From a checkpoint of a small class-conditioned image diffusion model: arch unet, norm groupnorm.
Rows from block 8 of a small class-conditioned image diffusion model, named by matrix and row number. Rows with one number belong to one channel. Each number is 128 + 32 x the weight over its row's rms, rounded and kept within 0 to 255. All counts start at 0.
After each channel's rows are labels from the 100 images, of 14976 (inputs lightly noised), where the channel reaches its highest value: "peak at" is the part of the image that holds the peak. Only what is clearly more common there than usual is listed. The data: photos of arthropod specimens (BIOSCAN-5M).
# convs0: first 3x3 conv (model.decb.0.0.convs.0.weight, 96x192x3x3, each kernel summed), inputs 0-191
# convs1: second 3x3 conv (model.decb.0.0.convs.1.weight, 96x96x3x3, transposed, each kernel summed), outputs 0-95

convs0.52 [ 72  91  86 142 150 103 152 119 114 117 154 156 158 173 159 131  89  77  96 127  98 154  72 184 138 120 176  87 133 115 156 161 157 244 132 188 125  95 148 134 117  89 151 115 157  66  97 135 133 145 129  85 137 148  80 115 126  73  71 123 134 154 120 165 144 128 100 105 158  99 121  80 113 130  94 164 133 104  18 153 156 152 130  92 113 178 110  94 147 141 133  91 107 110 116 141 172  98 130 113 167 116 127 197 142 131  83 170 120 175 174 174 142 148 135 101 108 156 126 184 131 177 133 155 136  99 104 112  36 146 174 133 151  66 149 113 141 117 146  61  58 139 127 121 142 133 114 158 152 135  89 110 103 110  97 137  95 112 206 185 122 134 131 133 121 143 121  88 129 159 132  92 115 145 155 123 129 167 161 110 152 141  93 130 135 106 166 135 120 147  80 178]
convs1.52 [ 85 114  88 124 127 104 120 130 150 111 153 138 131  92 115 160 121  84 204 131 104 162 122 165 162  43 165 111 146  80 147  78 168 163 162  74 113  78 165  95 137 151 184 169 154 124 123 104 166 109  86  92 147 108 139 145 123 106 124 156 120 136 174 144 195 158 157 165 109 108 117  99 116 177 137 101  60 162 170 147 139 152  88 140 144 100 161  81 160  92 137 124 162  99 182 143]
peak at: bottom left

convs0.36 [103 142 113 160  78 149 162  94 127 143  86 128 122 194 117 115 140  91 135 108 131 152 191 125 116 123 169 147 128 155 119  67 108 130 150 204 140 167 133 104  94 101  65 107 207 152 208 136 135  72  58  93 129 125 122 142 110  65 125 114 145 111 165 135 115 153  83 111 165 141 171 107 138 121 167 128 119 186 105  91  57  59 142 158  97 147  63 123  73 167  87 176 136 115  97  99 153 139  89 142 135 146 117 123 155  73 126 133 176 118 106 141 115 123  79 158 120  90 145  88 135 145 100 110 141 187 136 119 104 105 239 125  83 123 124 207 129 117 150 115  97 153 170 138 108  97 130 119 114 132 169 111 144 141 135 123  47 150 137 106 122 117 170 124 136 152 148 134 143 127 133 132 134 118 160  92 138 122 120 131 153 206 114 149 156 116 119 134  95 189  58 122]
convs1.36 [171 163  82 124 104 106 134 134 139  88 123 116 131 156 101 126 153 142 150 135 151 116 133 136 117 158 137 122 120 145 101 110 114 166  95 178  56  80  51 167 111 128 153 100 126 119  37 158 150  62 134 140 133 166 167 139 154 151 166  59 121  96 141 150 122 126 139 150  99  84 106 123  90 105 145  57 119 127 149 170 142 124 135 188 103 109 181  90 209 138 165 152  76 133 119 169]
peak at: top left

convs0.90 [119 126 142 126 144 150 142  95 117 119 155 187 104 139  81 105 136 105  94  98 102 128  92 141  77  99 144 153 130  55 105 101  93  96 117 173 175  93 101  89  98 145 107 114  85 129  97 113 159 134 106 110  67 123 147  93 101 105 127 116  84 106 125 125 175  67 142  70  98 123 138 145  59 138 142 102 162  74  70  69  95 110 104 131 114 111 121 112 154 216  21 125 172 142  60 107 142 139 113 178   0 141 142 220 142 114 148 160 164 154 153 124 171 126 128 157 115 169 123 125 154 134 153 143 143 142 141 139 111 111 145 108 172 109 198 128 153 117 110 124 154 123 123 136 150 112 149 149 128 169 106 135 138 115 155 143  84 138 139 160 127 153 126 134 163 166 212 148 159 109 185 133 128 154 119 142 154 147 140 128 146 134 149 130 147 115 163 164 119 146 152 156]
convs1.90 [100 132  80 170 110 163 116 184 110  83 159 107 190  54  96 125 111 138 127 137 122 161 104 145  52  83 181  99  77 182 145 138 120 124 170 134 184  96  98 108 170 120  46  75 130 141 108 122 125  76 130 111 106 111  86 148 130  93 115 115 104 183 169 102 133 146 159 111 136  86 135 123 141 105 114  62 122 164 122  77 131 127 111 109 177 115 133 143 166 103 113 117 166 125 170 141]
peak at: bottom left

convs0.20 [178 169 140 149 154 122 154 153 222 158 137 105 129 130 116 147 111 100 144 121 170 146 126 136 108 108 175  80 131 157 170 130 145 120 124 115 152 157 166 136 125 112 153 133 147 143 158 132 121 165 171 114 119 114  99 134 111 146  89 106 115 121 166 122  96 108 172 144 141 133 155 158 131 109 147 120 136  92  81 112 150 138 141 127 149 139 175 141 137 102 115 104 103 122  91 122 135 121 135 175  96 197 145 119 127 108  57 168  43  97 155  61 123 100  65  67 102 159 143  28  61 111 127 221 172 131  78 117 114  94 137 168 150 200 122 127 142 131 166 145 125 176 147 109 146  56 113 132 128 118 152 141  48 149 118 164 157 146  66 162 148 139 111 124  91 108  92 108 115  86 101 179  80 130 119 117 129 186 109 144 136 123  33 159 146 107  71 120  74 147 144 112]
convs1.20 [166 138 129  59 118 110 141 180 109 166 146 148 130 172 137  72 127 133 195 114 103 155  94  93 128 121 134  97 186 117 160  44 142 110 152 145 110  99 158 133 121 115 142 131  87 187 102 100 157 100 197 116 114 150 122 114  70  95 134 113  84 113  88 119  95 124 104 128 161 179 132 160  87  74  87 110 100 163 155 132 147 120 174 100 196 139 135 101 114 110 142 161 170 169 121  67]
peak at: top left

convs0.18 [179 159 129 148 161  97 128 132  94 106 100  74 104 151 119 139 148 110  39  60 109 145  76 133 115 151 130 142  89 127 103  90 114 138 124  96 183 123 124 113  99 134 227 132 125  77  87 155 109 136 109 138 138 163 114 111  53 101  62  77 132  90 139 107 113  36 127 127  39 135 145 129 128 106 157 110 168  68 144 108  90 130  97  89 138 174 126 111  86 163   1 109  96 178 151 131 125 109 179 131 166 176 101 142 148  99 135 110 121 154 105 105 174 146 101 130 152 137 132 109 169 146 162 123 131 108 135 115 101 118 116 160 129  88 157 131 134  96 154 125  85 167 129 131 142 136 115 145 163 179 145 108 107 175 144 116 167 143 114 156 166 182 167 109 158 168 105 103 168 118 157 111 178 141 135 178 148 135 112 143 142 190 126 115 157 142 134 167 159 150 185 125]
convs1.18 [135 120 121 140  74 180 161 114 129 168  99 101 117 132 133 109 126 108  61 176  95 129 185 124  89 129 116 131  91 111 178 155  84 123 114 126 123 105 135  89 189 110 172  96 108 125 146 134 130 124 128  80 127 170  74 162 128 170 126 187  96 109 152  94 179  52 185 111 127 160 149 131  75 150 106 159  71 128 169 103  79 184 171 112 148 171 167 154 101 155 168 149 121 122  92 120]
peak at: bottom left

convs0.49 [151 124 151 135 123 117 163 143 117 152  73 139 124 130 120 174  97  50 139 143 126 188 188  99 137  95 112 173  84  70  86 116 154 110 145 120 151  66 176 153 143 129  78  71 174 144 192 181  95 118 118  30 101  99  98 133 101 140  94  61 168  59 153 116 101 124 128 124 172  85 221 151 134 147 131 157 117 188 113 100 100 151 121 104 107 127  67  59  81 161  77  70 103 163 121 151 168 115 173  91 130 112 104 131 163 132 156 127 133 145 137 139 152 131 100 170 139 106 106 150 136 113 171 183 136 130 172 122 128  93 152 118 122 110  77 117 164 150 150 106 142 135 176 137 110 149  71 129 174 169  98  54 168  87 150  62 173  93 153 105 125 138 164 125 120 123 125 135 152  94 153 138 101 126 144 127 136 121 164 163 142 130 144 134 120 110 163 130 148 157 137 122]
convs1.49 [137 109  74  84  86  84 129 169 128 127 143  92 134 118 131  75  76 139 129  83 122 164 135 152 126 100  67  90 107 152 185 139 126 164  64 181  87 140  79 167 164 176 131 170  96 140 129  78 114 158  90  97 138 147 161  89 117 117  83 171 116  83 132 131  73 144  54 110 120 105 119 134 136 175 181 100 140 127  37 134  97 123 139 141 125 138 114 127 162  99 130 123 131  91 120  96]
peak at: top left

convs0.17 [ 43 153 135 106  42  53 169  74 173  81 134 156 133 148 182 170 112  84 147 112 176  91 144 147 162 146 133 124 134 143 162  95 167 134 176 132 176 143 130 126  48 131 139  81 125 101 111 175 157 148 123  96 103  47 138 132  41  81  32 155 113  90 127 105 200 113  84 111  49 129 103 103  62 128 149 131 157 128  22  89 125 111 126 138 130 137 115 170 144 153 153 155 148 119  97 161 143 136 137 107 170 145 175 148 161 136 151 189 116 152 182 148 133 125 113 142 112 119 134 126 181 176 158 118 122 122 140 147  76 109 172 182 123 100 134 140 161 106 127 112 176 150  90 109 134 133 134 151 131 142 118  81 138 102  89 120 123  92 154  98 151 133 120 117 147 130 140  78 133 112 127 105 152 160 124 134 109 138 160 157 176 133 152 108 127 132 123 122 149 131 140 124]
convs1.17 [151 117  39 133 127  96  96 139  96  97 198  68  96 153 147 172 115  83  67 152 127 157 128  95 141 158 143 140  86 173 154 117 117 112 119 124 102 101 145 142 103 110 157 107 100 102 166 205 147 160  63 130 130 145 179 160 100 131 100 122 115 121  79 193 158 125 131  96 107 147 155 156 138 137 127 184 137  93 115 154  90 177  90 107 159 158 143  91 141 104 164 143 181 122  80  99]
peak at: top left; top right

convs0.13 [ 90 122  97 142 163 137  96 173 106 157  90 167 108 119 150 164 156  69 126  99 165 122 125  90 110 106 200 135 149 144 102 141 184 125 120 146 126  38 133 106   0 154 144 144 145 135 133 165 163 130 156 151 115 176 148 117  95 103  62  57  69  89 122  95 172  83 146 141  75  99 116 141 118  95 146 137  77 116  88 108  97 129 185  98  58  92 133  95 120 149  16  50 138 121  87 127 149 146 142 154 174 158 152 144 172 137 108 147 136 119 122 116 159 143 142 141 175 135 125 102 141 137 118 130 154 111 113 130  85 134 134 151 145 100  67 144 158 122  98 139 120 157 194 127 134  96 133 105 150 159 127 154 119 140 137 123 116 144 103 132 167 174 120 153 139 159 105 129 180 123 159 117 130 125 141 125 154 115 150 164 152 160 136 128 142 110 132 159 112 164 161 120]
convs1.13 [ 49  87 124 128 134 114 146 114 150 192  51 105 141 128 131 140 136 120 116 104 113 133 116 126 102 184  81 152 105  51 117 165 124 136  86 100 145 126  99  73 110 102 154 169 107 145 105 124 112 178 138 155 204  97 153 135 161 136  57 168 165 131 120 173 107 106  49 135 117 160 116 171 140 161 110  86 129 125 146  68 100 114 116 109 128 122 103 111 154 119  99  97  88 149 172 172]
peak at: top right

convs0.89 [ 47 135 150 139 173 134 124 123 129  65 119 106 109  69  97 185 164  27 106 108 113  87 113 126 144  53 107 130 196 125  83 122 159   0 220 128 138 183  89 119 191 118 179 141 146 153 107 128 130 129 197  78  89 145  70 136 112 109  95 155 131  84 132 147 132 176 128 142 142 130  87 122 122 107 115 153 159  52 196 126 151 154 174 106  79  78  93 132 142 145  93 129 142 131  94 130 136 106 143 167 156 107 116 157 140 113 136 130 168 122 157 143 138 141 113 160 164 149 134  98 147 184 136 115 150 142 133  97 106  73 152 145 152 100 116 113 157  93 158  91 155 143 132 153 153 148 160 149  99 125  97 130 131 130  87 168  77 115 160  95 109 131 162 123 142 150 149 132 138 103 141 130 157 128 121 103 136 142 142 119 150 136  96  96 170 116 166 125  83 169  87 155]
convs1.89 [123 188 100  92 107  68 123  99 122 159 189 169 123 129 133 118 152 143 131 174 123  65 108  61 109 119 110 136 109 155 142 142 111 136 120 102 159 113  87 177  83 132 147  84 138 140  63 126 104 158 182 160 174 122 145  90  85  71 146 111 127 118 140 155  99 142 172 183 120 102  52 106 167 146 117 157 114 149 125 165 150 145 160 182 122 174 156 163 122 190 152 186 106 152 124 137]
peak at: bottom left

convs0.14 [137  91 121 178 100 136 114 121 150 142 153 208 111 140 138 161 126 129 144  95 119 133 137 138 129 130 128 165  90 144 174 101 112 117 216 154  82 137 162  91  79 125 156 141 108  90 170  96 116 101 115  97  93 135 119 152 130 109 130 117 108  66 102 100 126 139 102 116  95 110 163 107 145 101 121 130 214 118  72 105  98  90 107 100 115 184 136 160 135 126  89  91 175  52  82 137  98  98 103 161  96  81 163 105 142  71 109 131 126 158 126 123 161 117 154 200 161 170 148 112 180 116 106 156 175 122 113 141  48  87 141 143 154  59 131 108 139 147  66  79 148 139 155 186 142 101  86 133  78 184 120 114 134 152 108  53  93 158 137 130 140 158 200 152 100 132 163 175 145 166 149 118 131 140 161 144 137 118 176 129 135 158 112  85 146  51 155 151 160 164 165 150]
convs1.14 [119 119 118 133 127 115 117 133 137  30 114 123 115 105 146 108 140 147 102 179 135  80  94 126 148 103 138 157 118 166 142  83 105 155 134 117 170 100  77 116 153 150 110  67 118 133 114 140 174 175  72 120 212 151 145 153 113  94 129 102  99 110 135  99 163 133 147 118 140 231 152 143 168 158 150  66 117 122 142 161 113 138 121 127 124 163  67  76 107 131  73 161 131  65 176 147]
peak at: top left

convs0.86 [ 69 125 105 180 192 166  66 104  74  52 146 135 120 166 100 116 126 158  83 153 147 138 136 139 122 173 123 154 143 123 129 165 139 167 125 150  66 117 138 159 166 158 169 120 144 146 135  98 142 134 153 135 120 154  83  69 121 132 154 182  88  71   4 146 105 215  98  97  84 134 123 144  37 202 117 129 120 117 228  59 132 132  82 145 124 177 173 146  62  95   6 189 176 108 103 137 168 135 140 155 112 122 107  97 131 142 145 133 130 116 126  89 105 104 130 137 118 116 125  91 144 132 130 113 126 129 116 121 135 132 135 109 133 125 116 149 147  95 123  95 118 149 161 120 175 113 161 131 118 140 181 121 146 120 139 158 154 108 100 159 130 122 144 140 123 132 122  98  98 144 135 137 111 165 139  99 138 111 120 177  96 146 105 122 115 133 161 117 115 138 154 168]
convs1.86 [155 152 139 152 151 123 132 119  64 133 170 123 161 127  96  87 110  94 132 137 143 118 144 108 164 134 108 112  87 132 146 179 163 163  54 134 102  93 126 163 102 107 131 146 127 118 174  89 120  96 222 151  88  87 107 144 127 120 153 145  54 124 100 165  56  72 135  72  96  91 140 100  93 139 129 105  90  73 126 131 104 109 160 139 101 103  92 188 103 126  89 146 127 197 154 137]
peak at: top centre

convs0.22 [ 74 177 149 122 166 152 164 122 117 106 107 108 158 164  91 137 110 100 176 124 107 128 128 108 187 131 179 151 141 113 133 185 108 153 176 192 117  30 102 131 162 152 161 166  79 190 223 170  67 118 157 115 122 173 123 102 148 135 133 128  96  92  78 205  62 165 106 129 117 136  87 123  99 156 105 101 135 148 233  31 115 183 137 101 111 135 116 149  61 158  21 138 165 153 146 136 160 114 119  76 110 119 134 101 151 135 111 143 127 106 154 118 128 127 100 127 130 112 129 112 132 149 137 124 127 134 143  99 109 121 140 206 116 149 127 136 119 104  78  89 179 137 105 134 145 125 119 119 135 100 102 109 145 126 115 157 206 104 173 117 124 118 129 122 126 124 152  86 107 139 109 156 107 107 138 114 121 152 135 160 127 124 108  71  97 131  88 109 144 143  88 142]
convs1.22 [108 156  96 183 150  97 112 110 105 212 160 173 128 173 143 126 107 107 119 103 133 129 112 120  90 175 130  85 165 112 140 104 147 133  72  82 146 140 169 131 106  92 103 105  90  89 147 165 120  96 191 146 141  73 152 114  98 123 127 163 161 176 131 141  98  69 196 137 121 113  95 108  93 123 138 180 104 144 131 139 146 159 127  54 118 126 200 186 139 151 134 157 153 174  81 131]
peak at: top centre

convs0.2 [125 103 145 153 134 118 120  89 155 147 124  96 108 147 153 127 148 190 178 114 132 134 153 164   0 162 158 149 132 101 184   6 162 231 151 175 162 123 153 128 107 132 153  79  99 187  77 163 160 117  58 108 108 135 132 121  87  92 130 127 189  85 111 116  88  64  92 153  59 204 139 134 137  93 140  91 139 158 177 154  96 123 171  96 150 150 100 117 156 124 148  93 128 134 100 137  92 131 116 145 134 144 143 112  98 131 115 119 155 126 157 124 129 136 120 146 146 107 139 101 137 127 159 134 135 110 152 125 108 161 129 145 141 159 144 109 182 109  69  93 181 115 138 130 138 129  99  88 136 120 132  86 164 123  99 173 108 154 106 161 132 111 122 146 122 120 133 129 116  81 120 101 148 125 123 115 130 129 145 125 122 184 122  90 155 137  82 133 156 143 111 107]
convs1.2 [130 136  91 152 155 116 172 123 123 200 192 156 147 150 196 116 126  80 119 171 136 104 116 103 156 185 138  96 143 152 148 195 170 130 100 116 110 158 129 108 131 133 122 102 143  77 168 147 126 137 221 121 125 149 118 127 157 118 109  99 138 137 165 136  82 136 192 104  66 182 139 105 142  85  65 142 151 117 113 140 167 187 152  91 116 157 165 169 113 175 105 115 142 148  90  99]
peak at: top left

convs0.76 [108 114 130 118 111 118  93 111 104 127 162 153  93 105  90 111  96  63 113 108 142 100 129 143  78 141 122 146 127  76 111 105 131  76  99 146 139  58 107  94  97  90 146 135 127 137 114 150 159 109 171 123  72  96 139 109 140  75 125 127 112  76 114 123 186  81 128  42  70  80 137 130 102  97 180 115 185 135  43 104  96 109 123 123  93 123  59 129  98 163  28 139 157 177  84 146 137 140 147 131  52 123 162 150 163 138 128 122 173 177 125 160 190 145  97 115 149 157 130  97 142 124 160 132 130 154 125 159  90 125 170 133 177  94 214 114 124 154 135 102 114 115 121 138 142 140 144 112 105 153 129 131 152 120 145 152 130 166 122 139 132 183 112 108 150 198 192 152 184 118 189 159 153 143 146 136 182 166 106 130 163 152 183 146 150 117 171 181 109 120 163 112]
convs1.76 [ 75 172 135 115 136 141 135 129  77 139 164  43 148  89  86 106 109 162 131 139 128 130 146 127 103  81 172 138 125 148 134  88  64 110 163 159 167 178 113 102 117 177 110 123 126 110 121 102 130  88 102 125 127 127  60 136  80 111 134 123 109 132 148 138 145 136 166 133 128  76  64 119  93 111 115  57 118 105 138  95 147 127 117  94 210 100 161 163 157  40 146 155 139 148 189 118]
peak at: top right

convs0.43 [138  93  66 156 157 134  87  33 175 133 156 129  57  92  84  56  87 168 135 144 107 113 124  97 113 126 112 149 115  90 111 159 123  63  78 131 112  71  85  94 143  72 134 148  91 192 161 132 114 138  99  85 146 102 118 144 135 105 117 173 134 110 150 134 174 118  92  54 117 165 120 147  86  65 129 103  99 122 165 162  53 130 156  82 148  88 106 139 147 125  96 160  81  88 125  68 146 179 151  96 128 157 114 119 150 183  74 139 131  96 171 163 115 123 180 127 123 151 163 109 103  85 151 196 161 123  93 119 109 102 129 161 164 192 106 140 154 135 104 156 142 148 140 166 147 117 109 158 162 106 102 174 172 107 133 120 142 158 119 147 151 130 166 135 160  99 140 164 128 120 128 115  77 141 126 154 125 156 144 184 138 146 178 122 154 204 143 124 159 174 135 144]
convs1.43 [166  88 152 111 125 124 126 118 169 110 109 172  73 131  72 164 121 102 159 124 143 131  92 162  89 193 149 180 136 144 132 148 125 146 119 105 116 198  88 119 161 192 172 139 133 156 108 111 178 144 111 182 109 107 138 180 118 118 109 203 154 126 128 174  93 199 198 153 128  91 142 122  88 100 123  97  81 150 134 127 110 142 152 128 113 122 122 131  89 189 158 117 104 193  88 124]
peak at: centre; middle right

convs0.39 [170 172 128 140  66 103 160  90 142 153 119 129 115 173  99 119 127 136 115 147 126 148 106 113 174 136 104 118  96 106 118 115 159 136  91  68 146 167 141  86 193 111 100 101 151  93 126 203  47  62 184  67 142 106 132 114 152 110 174 155 114  87 165 132 128 114  68 133 150  88 129 105 128 153  88  63  89  81 128 102 108  92  95 147  77 125 124 135 102 114 169 119 107 146 169 148 145 136 133  61 127 130 143  90 156 150 144 139  74 131 117 163 111  98  80 153 136  90 145 104 129 122 164 152  96 143 101 151  62 190 200 132 103 152 138 168  84 160 102 180 189 126 109 122  86 136 143 147 154 108 136 181 141 172 114 122 135 132 162 109 108  94 167 145 100 102 190 163 110 163  80 135 155 154 161 153 111 178  81 204 128 177  96 144 148 169 134 114 138 135  69 128]
convs1.39 [149 112 150 130  96  77  90 121 105 131 208 179 158 126 143 175 184 111 125 148 142 182 121 172 167 140 109 168 168 119 129 179 164 113 122 110 145  60 132  88 105 126  89 159 130 139 120 139 111 208 229 151 129 113 177 112 130 134 109 158 134 163  88 168 137  76 151 166  93 161 129 152 151  90 117 119 125 113 127 144 138 177 130  86 167 138 135 147  94 172 109 120  99 134  73 109]
peak at: top left

convs0.12 [109  99 141 128  77 129 119 108  77 140 113 106 120 133 130 178 153 145 166 101 167 131  63 154 115  79 104 154 121 145 140 141  85  49 121   8 147 160 189 101 111  93  86 136  78 153 115  78 171 176  87 136 114 105 123 126 126  68 134 105 111 138 120 129 135 128 128  79 108 151  78  53 126 128 145 101  93 202 113 117 111 102 120  89 167 103 111 147 166 153  98 173 146 144 110 180 138 120 125 125 163 173 161 124 151 113 113 123  96 167 183 143 158 146 139 140  60 170 152 117 173 195 138 105 153 122 127 105 126 129 113 146 140 127 142 115 237 132 104  97  89 131  45 122 105 114 116 117 159 132 149 130 113 118 126 150  78 172 184 213 127 155 112 130 160 149 153  62 166 163 176 127 126 105 133 147 139 136 124 131  86 126 126 122 179 124 142 150 107 124 166 117]
convs1.12 [134 121 139 167 104 145 133 149 116 149 108 112 135 121 122 117 115 139  92 147 136 153 127 174 169 148  87  95 139 133 143 178 168 147 140 138 171  89  97 115  86 149  71  60  86 145  73  86  78 130 155 111 107 180 115  77 152 156  67  64 138 109 131  74  80 155 132 156 176 107 159 129 113 106 188 186 136 155  78  94 138  86 162 132  34 150 122 121 132 145 139 127 146 142 178 126]
peak at: top right

convs0.91 [198  87  93 151  92 154  68 110 154 115 148 120  99 103 135  93 127 166 154 135  76 103 120 116 166 100 170 156  67 124  61 173 162  71 119  47 127 138 147 143 107  88 174 118 148  71 138 106 113  68 112 177 142 145  80 173 122 114 115 112 168 150 188  71 179 100 131  89 169 110 133  82 113  86  68 149  99 164  88 147  89 170 150 130 109  99  96  67  93 156 161  79 124  69 168 162 115 141  97 121 129 102 129 170 105 146 145 140 158 109 132 154 124 155 131  99 146 114 120 129 146 127 148 112 151 178  90 170  86 217 172 135 116 164 114 143 125 123 152  30 199 141 126 154 122 198 126 119 117  78 144 127 172 104 135 105 153 120 183 136 116 129 152 125 107 114 145 126 120 152 123 153 144 124 116 155 128 136  76 133 115 178 120 135 151 151 155 122 187 123 120 138]
convs1.91 [157 166 144 137 137 110 166 104 183  81 154 125 182 180 109 156 153 175 122 119  98 159 137 170 164 107 149 125 165 119  98 121 144 175 106  81 194 106 156 103 108 139 149 116 154 188 147 123 113 130 116  86 102 200 157  90 193 111  74 117 181 180 154 128 124 138 164 153 168 108 100 145 147 135 129 109 134 176 160 116 153 180  84  80 125 177 169 129  74  89 120 140 122 121  87 109]
peak at: centre

convs0.57 [134 177 104  74 167 116  75 162 103 157 201 117 109  86 100 110 170 232  98 133 123 123 102 122 134 168 125 139 123 126 122 141  85 101  18  62 126  52 115  89 115 144  94 150  84 102 119 137 126 135  74 164 147 135  95 157 132 144 157 143  57 166 135  56 155   0 181 114 103 105 153  85  67 102 192  84 118 130  13 140 130 122 105 145  89 171 131 148 122 105  81 139 117 105 152  82 146 146 134 122 134 145 135 127 165 126 139 126 119 148 124 127 152 161 157 145 164 152 147 132 160 134  45 136 140 136 111 134 115 134 141 127 158  82 131 109 141 116 146 122 131 134 122 136 145 132 138 119 152 164 150 169 113 120 147 133 129 110 128 141 129 148 158 132 148 166 187 127 158 119 161 131 103 140 129 152 146 152 139 120 139 116 130 100 166 141 149 153 129 119 159 128]
convs1.57 [163 106  62 107 122 141 132 131  51 136 133  97 149 123 134 112 131 136 102 149 142 106 186 148 159 119 152 160  74 134 106 104 127 135  79 155 116 122 124 183  73 149 105 181 143 148 112 121 181 110 123  91 137  73 145 144 153 148 187  74 176 134  91 117  97 100  45  95  78 135 114  81  98 124 100 135 128 104 149 176 127 123 102  99 153 114 163 148  94  79 123  69 204 113  96 130]
peak at: centre

convs0.27 [ 78 135 239 121 155  65 126 110 119 115 167 143 127 147 165 137 145  73 157 115 102 152 153 108 141  73 143 170  92 131 179 104 121 111 202 159 100 113 166 130 126 163 154 105 125 102 129 136  77 105 135 136  95 141 140 166 142 111 147 167 122 152 115 100  83 153 137 152 168 125 146 107  74 118 144 152 115 123 134 156  95 158 137  64 138 199  88 157 170 130  86  68 101 148 148 100 202 111 166 179 136 133 129  94 156  82  87 134 215  80 130 120 158 131 142 104 120 163 128 102 122 123 143  90 135  98 121 109 109 100  56 138  87  61 112 104 135 101 195  74 168 156 165 106  90  82 171  99  89 165  86 114 132  84 120 102 103  66 151 155 159 158 116 147 139 149 145  93 171  53 169 103  92 146 128 136 131 128 152 168 154 123 161 114 151 100 131 159 140 142 133 125]
convs1.27 [122 128 127 116 162 101 105  85 141 146 127 103 180  96 142  86 129 143 135  66 121  94  85 109  73 120  93 134 119 151 142 143 128  45 161 162 153 169  90 102 106 199  93 122  76  72 138 125  96 158 123 100 172 140 179  98 119 104 146 101 151 119  72  98 149 152 109 164 135 206 118 175 172  99 127 118 143  60 147 129 143 138 133 116 154 137 141 164  99 128  92  95 122 201 140 178]
peak at: bottom left; middle left

convs0.11 [148 131 144  97 127 126 104 126 145 135 114 118 116  51 130 103 152 110  87  59 101 154 132 116  70  94 118 114  90 115 117 122 161 158  86 136 143 131  93 186 165 131 116 169 114 139 158 144 146 134 158 166  40 116 166 162  98  38 168 158  83 154 104  64 160  74 147 144 105 148 141 149 134 126  96  71  80 175 135 167 156 116 141 157 136 115 112  81 100 183  46 142 116  75 127 101 143 145 141 150 154  79  94 140 153 127 114 165  87 197 144 133 162 131 150 157 118 129 124 140 150 156 143 106  97  85  84 147  89 146 141 140  87  42 141 152 187 102 115 128 141 149 125 147 111  71  92 116 151 177 189 131  86 150 131 117  73 146 120 173 189 155 126 165 154 162 135  95 176 131 168 114 156 155 103 145 180  89 129 135 117 160 160  81 126 142  88 180 141 146 150 133]
convs1.11 [ 89 192  73 148  97 129 139 171 149 107 103 140 139 167 115  88 134 185 155 139  85 145 135 134 158 198 116 120 117 131 131  85 187 176  84 102 194 102 142 142 136 112 122  72 117 108 131  98 110 165 112 162 117  98 132 109 173 106 161  60 132 123 144  86 134 115 139 138 111  69 132 139 158 190 162 165 196 170  88 105  91  92 145 133 127 198 148  80 138 137 137 101 143 104 143  99]
peak at: centre; bottom centre

convs0.5 [114  94 126  73 173  78  94  94  90 126 123 167 133   4  68 138 180 117 138 112 134  95  44 164 134 127 158 163 149 160 120 142 139  63 158  33 193  95  77  91 151  55 143 121  93  99 105 109 111 109 100 131  79 146  99 148 139 117 141 143  79 149 145 156 146 166 139 131  93  69 122 146  95 122 186  47 140  81  78  80 157 167 179 145 124 102 151 153 118 161 114 165  87 179 179 115 126 132 116 131 161 138  90 146 135 107 127 120 134 156  95 148 152 151 163 159 118 136 131 142 154 150 176  95 121 175 171 110  87 116  99 140  80 118 143 130 133 107 143  97 154 159 156 122 160 131 149 177  98 173 119 121 135 150 156 135  80 173 117 101 118 157 146  84 175 165 101 109 167 130 159 138 149 129 115 145 155 143 145 157 140 131 117  75 162 134 117 168 106 140 150 117]
convs1.5 [117 163 126 148 158 134 184 120 188 130  79 159 146 116 112 132 104  83 195  78 130  69 148 156 121 104 142  89 161 100 113  61 148 127 112 158 190  71 165 153 191 105 140 103  79 131 145 103 126 130  70  97 140  94 107 111 152 155 163 150 167 104 121 105 155 114 153 120 151  83 148  95  53 136 133 138 145 155 152 163 123  82 132  67 157 146 116  83  93 110 110 123 131  93 142  71]
peak at: centre

convs0.24 [ 13 110 147 171 180 162 136 113 101 156 139 128 110  43 124 119 179 115  81  77 169 161 148 130 131 119 109  82 148  58 142 150  80   0  53  90 170 138 119 109 123 157 106  68 138 100 122 121 161 112 188 176  50  89 128 121 122 145  89 157 141 125  94 132 148 182 121  97 105  72  91 131 177 209 114 185  47 178 109 144 141  87 163 164 146 101 152 142 125 115 153 179 176 125 157 119 148 154 112 156 130 128  97  99 100 138 116 148 128 138 155 100 120 147 121 135 139 133 129 162 113 145 155 140 141 153 112 134 114  81 137 110  86  93 135 136 134  98 118  99 130 128 130 165 146 126 133 159 142 174 131 150 117  95 153 143 163 137 126  71 133 148 116 117 170 150 146 122 136 130 129 138 150 138 122 129 135 128 169 135 128 113 172 120 122 169  89 144 144 138 114 117]
convs1.24 [146 155 168 131 106 120 143 143  83 133 123 173 171 115 118 103 114  98 120  98 108 137 109  58 101  65  91 153 122 175  93 126 134  98 213 114 144 115 109 120 163 142 116  83 142 179 110  96 102 105  48 154  96 162 147  84  33 128 105 167 117 166 117 166 149 138 139 101  58 152 125 125 176 127 165 136 178 135 140 161 108 162 120 157  98  93 142 109 151 107 119 173  89 147 144 160]
peak at: centre